python train.py --arch="convnext" --model="masked image model" --dataset="stained colorectal tissue patches (NCT-CRC-HE-100K)" --train_examples=45211 --image_size=32 --crop_scale_min=1 --horizontal_flip=true --method="simmim" --mask_ratio=0.6 --loss="l1" --isotropic=false --norm="layernorm" --hidden_act="gelu" --mlp_ratio=2 --layer_scale_init=0.01 --inner_norm=false --moe="top_k" --num_experts=16 --moe_every=2 --expert_mlp_ratio=1 --experts_per_token=1 --shared_expert=false --patch_size=[2, 2] --depths=[2, 4, 4] --widths=[80, 160, 320] --kernel_size=7 --residual_init="none" --optimizer="muon" --muon_scale="match_rms_adamw" --learning_rate=0.0045 --momentum=0.9 --nesterov=true --orthogonalizer="newton_schulz_5" --adamw_lr_other_params=0.0011 --max_grad_norm=1.0 --max_steps=16600 --batch_size=256 --epochs=94.0 --lr_schedule="linear" --final_lr_fraction=0 --warmup_steps=1660 --weight_decay=0.03 --adamw_weight_decay_other_params=0.05
Rows from expert 12 of block 3, named by matrix and row number. Rows with one number belong to one neuron. Each number is 50 + 10 x the weight over the matrix's rms, rounded and kept within 0 to 99. All counts start at 0.
# up: expert up (model.blocks.3.mlp.up, 16x160x160), inputs 0-159
# down: expert down (model.blocks.3.mlp.down, 16x160x160, transposed), outputs 0-159
up.63:71 45 36 37 56 51 45 27 63 54 49 45 52 43 42 41 60 62 42 50 31 57 61 48 53 53 40 48 47 49 51 45 40 54 61 54 51 45 47 36 44 62 42 56 38 63 59 64 57 56 42 43 40 62 34 33 62 46 50 51 55 44 40 52 64 58 56 52 58 43 55 55 51 54 47 51 55 51 58 53 44 23 42 49 50 37 42 37 41 59 55 47 48 52 58 51 60 36 52 53 55 53 43 26 44 57 46 43 57 66 57 48 62 66 60 69 61 51 52 55 50 43 54 55 39 59 44 57 68 43 51 54 54 49 42 53 56 45 60 55 54 38 74 60 37 38 65 52 46 29 59 60 42 51 38 64 59 40 37 31
down.63:69 50 41 60 51 44 60 65 39 48 62 51 49 47 48 59 49 45 59 50 56 43 36 36 67 74 25 54 58 57 56 54 50 41 70 54 48 59 39 53 55 40 50 72 70 39 62 40 50 25 47 49 39 59 55 48 55 50 43 71 43 58 49 60 47 45 56 45 33 49 59 44 44 68 63 47 46 53 57 51 36 38 53 40 60 54 59 47 61 40 64 41 53 53 56 51 63 54 59 61 52 61 48 44 51 42 44 62 38 58 48 47 43 71 52 53 53 39 60 60 42 57 45 41 65 51 61 44 45 59 47 62 66 35 51 44 37 52 42 59 57 63 55 43 55 46 42 44 51 67 58 49 43 59 30 39 48 49 41 58
up.64:63 50 69 43 52 38 42 80 41 52 53 47 28 56 43 54 47 55 64 51 67 32 50 50 64 59 49 56 42 46 52 42 57 57 45 59 43 54 47 66 47 47 42 56 51 43 46 63 56 39 47 66 56 52 37 56 52 64 55 33 70 40 49 32 58 47 44 56 40 44 48 50 46 39 42 49 66 52 45 60 54 60 62 56 50 35 41 50 43 27 35 37 56 43 47 51 41 35 46 62 70 46 57 51 62 47 30 48 51 42 67 51 65 57 59 60 40 37 56 63 49 71 64 60 44 42 49 37 44 44 38 64 58 56 20 55 65 73 48 40 45 55 36 50 55 47 46 38 37 53 35 38 57 38 51 53 46 44 45 47
down.64:42 56 46 39 44 55 39 34 32 75 32 66 41 58 45 51 59 64 42 64 58 51 46 58 45 31 61 34 42 38 59 49 55 61 40 60 49 70 55 46 59 64 53 53 48 62 58 44 39 48 44 40 41 56 38 48 39 34 68 56 47 47 62 45 53 60 41 59 60 50 44 46 56 56 60 66 36 45 57 70 46 27 61 60 60 56 43 59 58 38 54 46 40 39 47 29 48 52 39 46 45 48 53 51 60 28 62 36 44 58 43 56 29 53 43 30 48 70 50 62 62 52 53 54 57 47 34 53 38 63 69 52 57 39 50 62 46 43 67 68 34 35 63 49 43 40 54 59 37 47 39 29 56 57 67 28 58 56 48 45
up.65:52 37 43 59 54 53 56 43 53 57 54 55 68 54 43 49 56 53 45 54 42 59 52 70 55 68 53 62 46 51 53 62 35 66 44 49 61 43 58 37 49 60 52 55 62 68 40 35 20 51 44 58 36 50 49 50 38 48 35 29 31 66 32 49 57 52 55 43 64 62 35 48 51 57 54 65 53 38 43 36 39 45 55 45 53 59 40 65 51 45 67 48 57 43 40 45 27 60 60 50 42 47 38 33 44 79 55 51 58 51 50 52 42 54 42 33 50 58 52 55 51 47 61 38 61 55 28 63 56 44 35 45 64 56 63 51 31 53 52 34 41 53 53 52 50 52 40 44 60 59 39 68 40 65 44 54 56 57 49 56
down.65:54 23 34 46 48 40 51 66 48 50 48 56 59 48 60 54 59 68 60 42 43 33 48 51 31 57 72 49 47 42 61 49 45 34 30 63 62 49 53 44 46 56 41 52 33 65 61 37 66 34 51 42 63 41 47 53 39 64 64 56 49 30 46 51 68 68 37 59 46 45 66 41 56 48 51 51 47 41 47 50 52 34 62 58 61 46 57 51 49 58 59 46 53 47 28 39 48 43 52 53 62 46 58 60 58 52 38 41 59 62 56 65 39 46 52 45 58 40 60 39 62 48 39 43 35 50 27 46 37 50 54 52 50 66 41 51 38 44 51 40 50 47 59 48 35 51 56 68 60 60 68 52 56 52 69 60 53 55 52 50
up.66:59 43 42 40 51 34 41 40 59 52 62 41 58 43 54 53 60 40 29 60 53 43 47 31 47 34 55 57 60 27 51 52 44 50 32 59 57 43 37 54 46 55 25 52 48 59 48 46 53 66 44 53 50 51 42 39 50 55 40 47 48 60 59 54 54 63 43 59 46 55 57 57 52 78 47 38 41 42 56 48 73 63 47 60 48 55 51 60 42 54 40 50 62 59 43 55 54 53 58 54 39 29 33 41 33 58 46 55 63 49 46 46 49 56 55 71 54 30 45 59 48 80 42 53 56 37 58 38 66 41 57 60 56 47 55 50 45 60 54 35 65 30 54 51 61 68 65 43 50 59 43 40 71 21 55 45 54 55 61 29
down.66:51 53 59 66 29 45 54 59 51 45 59 29 62 47 41 59 70 51 28 65 54 53 43 47 33 47 43 46 46 51 60 36 36 44 66 53 58 47 40 45 53 33 60 32 65 52 39 37 31 61 44 42 57 66 49 55 33 51 32 54 68 63 34 57 67 43 55 43 71 55 36 65 47 49 60 54 57 29 57 53 33 56 41 49 37 48 56 39 37 56 50 46 45 56 51 40 40 60 51 66 43 47 42 37 47 39 54 53 32 62 39 42 35 43 67 48 57 35 48 62 34 42 46 35 67 50 47 54 55 57 49 53 57 60 66 46 36 37 36 74 42 55 48 50 46 64 55 31 58 52 53 38 37 50 34 65 43 66 74 34
up.67:44 51 53 57 52 49 29 50 43 44 57 48 45 54 73 66 42 54 57 69 49 44 48 46 39 49 38 49 50 40 45 30 43 48 46 43 49 59 41 40 64 75 59 48 58 50 35 40 40 54 42 34 64 43 50 47 48 55 56 48 57 46 55 56 44 58 57 41 49 48 45 33 43 46 60 54 52 44 58 64 36 44 37 51 51 56 48 45 64 58 66 44 52 43 73 64 64 52 62 63 64 45 59 42 50 59 40 50 43 48 51 49 53 66 60 58 44 53 60 47 50 39 58 55 51 45 42 44 76 49 62 50 45 47 36 49 50 36 62 48 43 54 55 59 51 45 46 49 30 47 51 61 44 46 45 56 53 37 49 44
down.67:49 55 39 51 47 64 39 54 51 46 42 44 50 55 49 42 52 49 51 63 30 44 44 46 41 57 47 46 54 49 42 49 56 44 44 38 57 48 49 31 42 54 39 43 78 50 62 45 51 31 66 61 49 57 54 43 60 57 65 47 51 52 51 55 60 45 55 55 56 46 47 41 33 38 59 47 46 43 51 45 42 57 56 55 84 48 50 53 52 43 47 51 46 63 56 43 52 51 45 69 42 52 44 46 42 44 72 63 40 43 63 59 53 58 34 62 45 70 64 66 44 54 48 49 50 41 61 47 53 36 64 47 59 52 56 52 32 58 45 52 52 49 45 66 41 26 65 61 56 49 58 48 42 35 51 55 42 37 54 61
up.68:38 45 51 46 63 53 51 45 52 53 54 51 52 64 51 52 33 51 48 68 81 41 43 78 43 44 44 37 46 62 50 52 79 65 37 57 50 55 71 33 37 54 57 59 51 27 73 70 46 39 42 49 32 37 66 50 37 46 52 44 56 58 38 61 56 51 48 60 63 69 35 57 67 53 37 48 62 52 50 45 30 33 53 51 43 61 62 49 52 52 69 39 37 49 39 58 40 39 50 50 49 42 60 49 34 54 47 62 55 55 46 37 45 38 65 34 75 61 41 42 32 63 70 35 36 48 19 10 55 50 35 59 46 63 52 43 41 44 37 41 58 41 48 43 39 59 44 45 62 58 55 40 64 64 65 60 28 36 60 53
down.68:39 50 34 49 55 56 85 47 37 50 55 42 44 48 47 62 61 45 50 51 54 53 54 57 55 50 49 36 48 62 50 59 41 39 45 56 49 59 37 36 75 46 42 40 59 43 33 58 29 49 69 60 42 60 42 49 41 71 41 36 55 44 77 49 52 67 58 60 48 46 42 42 73 50 43 45 60 75 45 46 38 60 56 52 41 44 47 50 51 62 47 46 48 35 45 51 55 42 42 42 64 48 54 57 50 45 33 73 47 41 59 52 59 41 56 57 54 51 54 49 37 43 54 48 48 68 37 55 61 44 56 51 41 50 57 53 66 50 56 36 48 46 31 62 24 56 54 49 46 64 44 53 51 49 56 52 39 43 67 54
up.69:44 34 55 51 68 42 70 44 62 42 64 25 48 54 31 41 46 74 58 54 55 54 45 49 44 55 37 66 33 32 56 47 56 39 46 41 39 50 22 54 59 50 39 39 43 43 50 52 37 66 64 49 59 47 49 53 40 67 42 58 41 58 57 70 60 49 57 64 63 49 54 60 60 51 32 50 47 54 57 44 50 46 62 42 49 59 63 40 60 44 45 53 43 50 55 44 62 43 47 41 55 42 56 46 60 41 39 38 49 68 57 56 53 52 49 44 58 41 45 37 66 49 58 43 41 51 59 47 50 46 50 41 48 50 53 71 49 55 75 39 55 51 56 44 57 66 32 56 43 47 38 52 40 56 47 48 39 65 50 53
down.69:45 63 50 44 44 49 56 63 52 57 47 57 49 47 46 49 39 50 55 58 36 68 34 61 62 57 28 49 57 37 51 43 57 63 61 58 48 42 41 50 53 45 56 39 51 51 57 45 49 54 43 49 39 45 42 51 46 66 63 55 41 74 41 59 43 67 50 56 47 53 52 45 48 42 50 43 34 53 51 53 60 48 48 57 58 51 52 46 56 54 43 40 50 56 65 41 48 55 45 44 42 44 57 40 58 46 64 55 47 58 42 28 48 40 37 60 34 49 58 58 52 56 35 49 49 46 61 47 45 39 50 36 49 39 50 31 51 37 41 39 59 50 60 37 44 52 46 53 43 48 49 58 68 68 69 41 35 49 54 37
up.70:50 46 54 42 42 53 40 42 62 41 58 45 51 46 57 44 61 32 41 56 46 65 44 53 57 66 59 47 63 67 54 58 51 51 54 53 46 30 50 48 58 64 50 51 43 52 59 46 44 54 47 47 47 42 52 49 43 59 52 55 58 65 43 38 52 47 63 55 46 52 40 63 31 57 63 52 56 49 54 56 50 42 56 54 49 50 37 60 37 55 51 48 59 40 47 49 39 58 52 42 60 37 43 41 44 51 52 46 35 49 46 53 46 51 53 45 47 49 42 60 56 62 49 48 48 46 53 49 48 34 37 49 48 62 66 54 56 53 35 58 57 53 36 36 56 32 55 33 71 45 51 46 56 40 51 51 54 46 57 56
down.70:52 33 37 44 53 60 48 61 63 54 45 63 57 52 55 45 50 45 55 48 49 61 51 53 38 40 56 31 42 47 54 50 43 76 52 38 39 49 46 56 48 52 50 50 56 57 54 40 39 48 40 54 48 58 56 58 49 26 49 44 51 47 42 46 64 51 46 66 56 51 61 41 58 65 47 50 49 58 48 43 57 49 44 48 50 49 50 52 49 65 58 51 49 64 45 41 51 48 54 58 53 29 43 54 60 37 62 38 41 56 41 59 49 41 38 56 45 43 65 54 52 38 29 40 62 28 48 55 43 60 47 53 36 49 51 45 76 51 57 56 49 37 62 51 51 58 46 46 44 57 38 44 71 35 69 67 67 34 37 58
up.71:47 43 54 57 45 40 50 46 56 64 56 51 47 48 52 60 57 46 60 33 52 39 39 47 54 45 60 42 50 60 50 35 31 40 50 50 55 50 61 55 47 39 43 67 64 44 52 41 48 48 60 40 49 56 38 38 49 47 35 45 66 61 31 27 59 59 51 52 51 48 47 64 62 50 43 71 52 47 48 40 52 41 61 73 54 53 41 43 45 48 40 52 46 60 50 63 48 42 49 39 55 49 65 45 41 45 41 52 62 42 60 43 75 49 42 49 51 53 47 51 67 49 53 49 43 52 42 53 35 41 54 61 56 54 50 49 48 51 44 51 54 52 57 44 53 50 61 45 57 34 51 51 46 41 49 44 49 54 63 61
down.71:45 58 47 36 49 57 37 51 65 57 52 51 42 38 65 47 55 62 47 62 45 44 36 31 64 49 54 43 51 63 52 59 46 49 44 44 53 54 48 57 44 45 56 55 47 43 33 53 62 45 58 48 50 45 46 48 53 52 52 32 54 61 43 46 51 37 44 70 61 50 53 41 53 50 45 52 61 59 62 44 46 45 59 61 60 59 37 62 46 45 54 56 41 36 58 55 39 43 31 47 46 50 62 63 42 49 50 57 50 42 55 23 57 38 62 38 52 47 45 57 64 48 52 42 50 45 51 66 44 68 36 71 58 66 65 41 63 46 53 66 38 65 45 46 50 37 46 62 49 66 52 42 48 49 58 45 39 49 32 51
up.72:52 51 60 43 61 28 37 40 51 63 40 63 67 63 61 57 40 66 35 34 61 57 43 58 64 51 52 77 31 51 62 44 16 51 36 52 54 62 64 44 41 58 42 45 51 40 50 61 44 44 52 46 60 52 46 44 43 53 58 51 59 58 54 37 37 41 52 60 65 30 50 53 74 57 61 63 41 44 49 54 46 62 48 60 53 53 39 54 53 29 37 43 34 46 60 65 56 49 47 39 43 37 50 55 47 28 65 55 47 42 35 42 44 57 46 56 39 62 43 54 54 52 49 50 40 44 55 57 49 66 43 51 46 53 51 64 56 38 27 33 39 48 41 56 49 55 55 58 58 50 43 55 55 44 52 50 58 47 57 38
down.72:50 48 47 49 55 53 46 38 54 58 65 54 57 35 42 43 51 47 72 58 53 54 63 48 50 58 45 52 52 48 63 51 36 49 43 48 39 47 59 44 70 57 42 58 33 50 43 47 43 49 49 37 72 51 42 48 49 38 55 51 56 74 51 33 53 46 45 63 39 56 42 69 61 55 45 47 74 59 44 64 59 33 58 57 37 51 52 42 39 57 42 52 45 50 50 51 47 37 47 50 48 48 72 57 48 47 59 42 60 52 69 45 53 50 57 55 63 59 39 40 60 56 41 20 47 35 36 28 44 51 40 66 60 36 60 45 48 57 49 45 38 52 45 45 55 63 62 54 63 69 36 41 41 36 49 43 47 30 59 39
up.73:49 59 42 42 59 55 34 61 60 54 50 52 50 49 46 45 60 40 37 40 52 43 53 67 44 58 59 58 45 57 56 49 54 48 70 67 59 52 58 63 69 42 47 50 46 34 48 53 52 42 58 51 59 47 64 54 61 48 42 63 53 45 37 67 29 48 31 52 56 49 41 44 56 72 51 53 39 51 53 62 33 51 42 52 43 48 42 42 37 48 44 51 33 60 46 46 66 43 85 43 36 37 43 45 62 46 64 57 46 55 50 40 44 61 50 47 48 38 47 50 48 46 34 44 32 50 40 47 49 56 41 32 60 55 51 67 60 62 52 63 62 58 55 47 49 48 49 42 45 47 43 46 67 47 39 58 34 52 50 36
down.73:41 52 39 45 44 55 54 50 57 67 76 59 61 53 43 50 33 43 41 40 62 33 64 57 42 56 34 50 65 67 49 36 67 33 60 46 67 65 49 49 67 42 34 40 72 52 45 56 44 54 68 46 50 60 38 48 59 31 47 48 54 62 53 59 38 69 34 48 52 48 64 73 30 37 46 64 59 55 45 54 46 50 41 59 35 46 46 31 47 52 65 38 52 51 52 41 53 39 42 43 57 47 52 41 44 57 53 41 51 22 48 59 43 46 42 60 64 53 69 43 53 48 31 34 43 59 59 37 46 52 52 51 44 54 50 63 58 49 47 43 65 32 43 57 71 58 56 46 48 38 51 41 31 46 38 61 50 54 50 50
up.74:54 42 50 36 42 55 61 43 45 64 59 44 54 39 42 59 37 53 49 46 28 49 48 45 68 46 46 36 71 39 68 63 69 38 36 62 34 65 60 51 53 55 48 60 55 63 40 48 65 46 57 62 61 45 61 40 57 55 36 57 42 44 43 56 55 47 41 67 48 70 53 48 71 48 42 68 32 52 44 62 61 63 35 54 39 59 50 46 53 36 50 60 39 55 45 33 70 59 26 48 39 55 20 62 35 35 37 26 45 55 50 61 43 55 53 59 57 45 49 62 48 36 54 37 41 51 47 50 55 35 52 35 44 45 50 40 59 46 52 55 45 63 52 50 43 55 46 49 50 44 41 60 66 59 39 40 79 43 44 52
down.74:45 64 45 52 42 35 49 35 34 52 50 59 55 47 53 53 48 38 65 46 39 33 51 57 53 70 50 52 65 52 54 59 41 63 67 52 68 45 45 55 40 47 58 55 38 59 65 39 38 48 56 57 42 64 35 40 27 66 47 31 64 52 53 21 62 55 37 51 42 63 38 59 56 44 48 42 37 57 56 43 43 51 36 54 49 53 53 69 41 50 56 52 54 56 31 49 53 54 60 48 45 40 70 57 60 49 54 41 46 53 53 42 36 43 48 54 65 38 37 31 55 56 68 66 43 47 37 66 48 47 47 41 49 52 52 48 49 56 46 53 54 35 39 32 71 68 41 34 54 40 60 62 58 67 49 39 63 51 66 54
up.75:55 47 41 36 51 50 40 33 71 67 50 55 37 58 56 52 47 48 63 45 49 37 53 67 38 37 70 63 57 60 37 22 58 42 63 39 49 36 37 49 54 78 45 53 46 28 45 50 52 55 41 50 49 56 38 46 59 48 41 50 50 47 56 42 59 41 41 46 56 51 59 62 38 67 51 39 52 46 45 43 46 53 49 40 50 49 59 26 60 57 59 64 45 20 56 52 54 66 57 60 48 49 57 58 42 52 36 51 53 40 44 55 47 64 50 47 64 61 72 53 46 63 51 68 48 69 70 55 60 52 68 38 42 44 38 54 51 54 48 59 47 49 52 44 21 47 49 58 50 52 47 48 42 32 42 59 38 51 60 51
down.75:63 50 43 54 59 59 44 41 61 43 54 38 61 59 43 55 37 57 61 62 62 45 39 44 45 73 34 53 66 56 59 50 65 37 48 79 46 38 72 51 52 59 50 53 58 44 38 43 86 49 53 66 54 45 57 45 49 47 58 50 49 54 42 56 61 48 61 52 54 64 62 54 44 37 56 49 42 57 39 55 68 58 56 42 76 52 56 53 57 44 81 51 34 67 57 51 43 55 45 66 62 51 59 44 41 53 53 52 49 45 48 58 56 41 54 59 63 42 65 59 32 51 49 47 49 67 63 31 47 53 48 50 55 43 55 60 50 51 48 33 43 47 34 60 45 31 55 52 37 26 42 58 36 46 34 29 62 63 76 57
up.76:53 45 57 49 60 59 52 46 58 29 53 38 43 54 47 70 45 44 54 27 47 29 45 67 45 55 65 45 60 33 26 35 64 56 61 47 45 49 41 55 45 60 54 35 59 35 46 66 42 52 53 46 52 53 50 36 61 43 50 56 53 54 35 49 56 42 55 49 44 33 51 40 47 58 32 39 67 53 53 56 41 52 66 70 36 42 66 53 41 41 64 42 53 56 59 68 54 42 60 50 55 47 61 38 54 58 65 30 58 28 49 41 45 49 53 81 66 69 33 52 56 45 56 53 72 60 52 42 59 65 44 29 50 64 38 48 36 63 39 38 31 50 55 36 40 58 67 47 46 55 42 52 62 46 45 41 59 46 47 60
down.76:54 45 62 45 44 41 52 42 62 57 44 59 57 61 63 45 58 33 62 63 45 61 46 40 65 57 34 53 64 39 33 57 62 52 54 52 58 37 48 59 61 53 62 53 47 62 32 51 38 48 60 53 41 24 36 70 73 42 44 48 48 48 45 56 61 55 63 55 43 42 45 44 49 43 69 34 59 54 57 59 49 54 47 43 59 61 39 47 71 57 41 47 45 54 40 38 61 40 48 65 55 44 47 48 47 69 37 65 66 54 46 54 50 54 56 36 28 52 43 53 35 66 57 46 50 60 36 43 52 54 68 34 51 39 55 35 45 53 73 47 68 52 43 48 43 57 45 44 59 59 44 53 51 77 49 56 50 68 35 45
up.77:56 40 25 49 54 51 37 55 56 49 63 50 50 48 60 54 70 40 57 43 50 44 64 64 46 70 68 33 40 45 47 54 44 47 44 48 30 35 46 54 51 45 53 46 50 43 48 38 52 45 46 55 61 52 49 51 57 38 58 58 55 50 40 54 59 23 46 68 59 49 19 34 44 59 56 44 52 27 57 62 49 53 56 50 51 35 47 64 42 54 54 46 39 37 57 47 47 44 45 56 41 54 39 60 54 44 36 68 50 63 65 60 51 60 48 43 51 53 39 41 40 66 54 43 64 47 43 42 59 58 39 49 47 66 64 54 62 56 48 41 52 61 44 48 36 39 51 50 51 34 49 55 63 83 70 61 46 49 47 56
down.77:44 43 56 52 79 60 60 59 52 38 40 52 30 55 63 58 59 47 36 48 64 25 61 38 56 55 60 60 25 47 61 53 48 56 42 56 54 57 46 39 57 66 40 49 62 57 41 44 57 50 49 36 48 52 54 45 41 44 48 72 60 52 58 48 63 51 64 35 60 73 64 53 64 38 45 55 42 48 49 37 41 32 42 57 53 58 54 42 52 41 46 35 40 50 71 39 64 43 42 41 48 39 59 41 49 42 64 41 47 46 33 52 62 45 45 51 49 51 53 57 59 35 48 49 54 55 47 40 60 32 48 47 60 54 72 51 32 46 60 51 69 55 41 49 45 51 39 63 55 45 57 66 56 49 53 68 65 59 38 82
up.78:29 45 53 57 48 57 59 53 47 40 55 55 43 60 60 53 41 49 49 50 35 45 36 53 47 44 56 56 64 30 55 76 56 43 39 61 64 48 57 73 76 29 66 56 36 38 60 41 36 55 49 49 45 39 55 48 33 57 42 31 32 62 58 58 41 53 56 55 56 48 57 67 61 37 65 50 51 34 50 46 64 32 57 66 45 52 43 49 41 38 62 43 38 63 40 37 45 44 60 53 45 39 52 59 48 68 58 45 48 36 37 58 57 43 53 49 54 33 41 65 55 43 63 46 41 47 35 49 48 42 53 58 35 51 56 56 64 55 47 69 73 48 54 54 38 56 47 49 46 56 47 52 49 64 36 50 52 43 58 56
down.78:34 60 38 52 42 60 38 58 33 27 44 39 40 35 61 46 23 48 57 46 57 50 38 48 50 45 36 52 57 54 61 70 45 39 65 43 55 50 40 67 60 44 65 59 45 48 37 40 64 49 48 58 56 50 54 49 32 65 41 61 51 61 38 48 42 64 47 52 55 61 47 45 72 46 47 46 52 68 39 50 46 44 57 53 49 59 49 55 49 60 58 42 47 41 44 51 49 54 62 58 57 41 51 50 58 51 59 62 43 53 51 47 60 44 55 45 64 62 56 34 39 63 47 55 45 35 56 48 37 56 52 45 34 58 50 41 51 58 35 49 34 41 46 46 45 65 62 58 45 41 62 54 43 55 51 66 46 50 40 44
up.79:43 47 40 42 46 45 45 45 43 37 43 50 42 42 32 67 47 38 44 55 59 65 47 47 41 60 60 60 61 43 67 64 56 49 54 61 45 57 52 46 54 53 33 61 54 66 34 49 35 58 56 61 39 34 47 67 48 35 40 71 40 63 46 66 44 52 43 41 62 61 44 53 44 49 60 55 58 48 48 52 61 57 35 44 45 45 35 37 54 41 58 42 38 50 50 54 48 69 63 54 44 48 60 39 65 54 43 54 47 47 47 43 52 47 55 59 47 52 58 51 51 36 53 55 60 51 52 33 23 56 61 64 48 62 49 57 55 53 67 54 59 44 38 59 53 51 57 64 33 47 54 50 44 36 69 48 47 49 37 31
down.79:45 45 42 35 46 67 44 50 35 70 65 55 68 69 65 40 57 50 49 50 37 33 57 48 44 58 57 52 55 40 28 48 66 37 59 32 34 36 60 50 47 66 57 67 43 70 63 34 69 47 38 66 43 39 49 56 46 57 33 31 41 54 48 56 79 61 44 51 45 46 47 48 62 43 39 39 58 46 43 47 54 54 57 59 44 72 44 54 43 40 56 59 58 53 49 40 44 46 50 47 46 65 39 44 53 54 40 29 64 47 48 53 64 56 67 49 37 52 57 56 57 52 59 52 32 46 41 52 32 53 21 53 53 57 38 68 39 63 44 52 36 69 40 35 41 45 52 45 40 51 56 56 52 51 48 38 45 71 41 63
up.80:74 55 47 53 45 66 65 53 44 47 75 65 52 30 45 35 46 52 52 45 48 46 46 55 27 57 48 55 53 52 47 65 53 40 31 44 46 50 48 48 39 48 36 63 59 53 56 58 67 77 42 62 62 57 32 54 42 53 44 49 41 47 54 44 51 53 49 42 41 56 44 47 65 51 46 45 49 56 34 48 54 49 30 44 64 61 54 30 40 57 38 62 52 44 52 43 37 47 54 53 62 48 54 52 54 49 37 56 42 38 22 57 53 57 57 54 57 60 71 46 58 49 57 45 44 45 22 82 60 39 62 40 46 50 52 48 54 53 58 25 54 44 51 56 46 40 37 29 59 49 53 48 66 43 36 56 55 56 63 45
down.80:37 54 43 46 29 32 46 52 49 36 62 63 53 48 46 62 53 60 24 32 50 71 33 40 66 44 58 52 37 59 39 47 38 62 44 68 54 49 43 50 50 60 33 57 51 48 52 39 48 34 39 59 44 62 33 50 46 46 26 55 61 40 49 57 51 69 47 31 58 37 42 45 46 54 64 40 36 46 51 40 45 41 42 54 49 65 31 47 27 60 61 50 60 59 48 47 38 58 48 51 43 53 67 57 75 61 60 51 52 51 40 52 52 54 52 57 48 48 50 50 75 40 51 41 44 46 48 48 50 65 56 33 60 48 55 39 59 41 37 48 60 24 50 56 39 43 53 58 60 44 40 40 46 54 35 52 72 51 48 53
up.81:48 54 40 61 55 42 64 41 53 39 51 55 54 54 57 51 61 59 54 55 32 42 40 57 50 37 52 55 61 56 58 38 40 65 56 38 32 70 55 59 45 69 62 45 47 46 68 60 54 38 49 61 71 35 53 58 56 44 44 50 47 52 65 51 49 59 52 55 43 29 36 52 45 45 54 46 46 28 52 50 49 48 63 57 42 51 50 55 54 40 36 36 26 38 57 48 63 22 50 48 65 43 44 51 49 45 43 54 60 36 34 68 55 50 57 45 41 60 41 58 47 69 48 48 55 52 58 35 59 43 47 37 51 71 51 58 40 48 51 49 48 73 53 37 29 41 33 55 57 50 61 43 61 51 61 59 39 41 50 58
down.81:32 45 33 45 45 59 49 52 48 39 47 46 32 68 46 45 50 43 61 53 50 64 48 52 66 55 44 43 46 49 47 73 43 33 44 54 45 65 37 50 65 34 43 37 50 41 23 69 17 50 75 60 30 53 55 22 48 56 42 59 44 40 56 52 40 60 49 49 62 55 44 57 54 45 53 39 52 53 31 47 47 56 49 46 64 35 54 61 70 41 65 41 32 50 55 37 61 49 40 43 50 38 47 69 60 43 37 37 52 53 60 44 52 57 38 45 58 54 51 51 38 64 49 61 37 54 54 47 36 55 31 53 57 31 66 58 60 67 63 40 58 56 41 53 60 37 45 53 51 66 47 37 62 41 35 38 69 45 52 59
up.82:61 59 54 56 75 38 35 71 43 58 56 53 67 49 55 41 45 55 61 50 57 43 61 68 52 45 46 33 24 60 44 61 59 55 37 56 68 56 35 43 52 62 46 42 57 47 47 50 51 51 47 58 55 42 39 43 45 62 49 51 52 40 58 37 38 51 52 45 59 40 38 37 49 45 55 69 64 56 47 49 51 24 55 54 63 48 51 47 41 43 62 49 45 43 48 59 40 61 56 50 59 43 43 46 34 47 46 46 59 72 54 37 55 37 52 48 53 48 57 42 48 60 47 47 53 54 46 35 53 52 55 41 47 39 50 50 60 43 48 53 67 49 52 52 55 54 41 51 59 42 46 57 58 44 36 35 66 50 44 56
down.82:75 57 64 59 35 41 61 47 47 52 47 63 57 41 49 48 45 53 34 38 55 55 62 62 48 43 51 48 39 49 49 39 50 27 36 56 50 64 42 51 39 60 50 60 38 63 49 52 35 57 52 39 60 59 51 31 46 50 67 56 53 44 50 55 43 35 44 38 46 46 53 56 47 67 45 44 44 61 58 56 47 57 54 65 53 51 50 60 51 61 56 69 42 51 62 47 52 28 52 23 45 48 51 48 54 49 55 50 50 29 53 55 49 74 73 43 48 68 46 55 66 48 47 46 38 46 52 64 62 52 41 45 49 57 54 68 51 55 32 44 55 61 59 45 30 51 40 46 39 48 57 49 56 56 52 44 42 48 68 40
up.83:49 53 53 43 43 53 49 68 48 70 58 50 59 55 71 38 28 48 58 35 67 58 39 22 66 46 44 57 49 41 29 32 57 49 38 46 58 37 49 68 62 62 39 49 44 56 43 41 65 51 48 45 62 31 43 67 37 62 59 56 38 60 43 35 33 56 50 43 41 45 39 58 41 63 75 68 52 45 61 44 46 53 41 58 62 61 48 42 61 51 59 63 40 53 44 59 30 55 48 39 35 63 43 49 50 47 51 62 45 65 57 69 52 36 43 39 60 61 63 53 60 32 40 30 44 44 54 71 17 44 48 40 54 58 66 38 26 47 70 42 55 52 31 43 44 52 65 66 42 31 54 54 51 22 51 46 49 61 57 58
down.83:52 43 36 31 43 43 60 42 52 66 52 43 50 40 55 63 47 52 61 52 41 36 47 47 47 43 41 57 56 48 52 44 45 40 50 57 49 41 66 61 46 51 41 44 30 41 50 46 57 59 44 49 37 46 59 53 45 25 59 49 36 54 48 48 65 46 50 54 50 56 42 40 57 48 53 70 49 53 46 60 31 40 39 42 45 37 59 50 48 48 35 46 39 66 52 56 39 46 33 59 67 40 50 48 59 43 49 46 58 55 53 37 49 35 47 37 43 52 44 49 38 43 40 53 42 56 39 41 41 41 54 38 62 69 40 62 67 50 44 61 38 80 46 41 50 43 54 59 59 53 66 65 55 49 40 52 50 33 46 32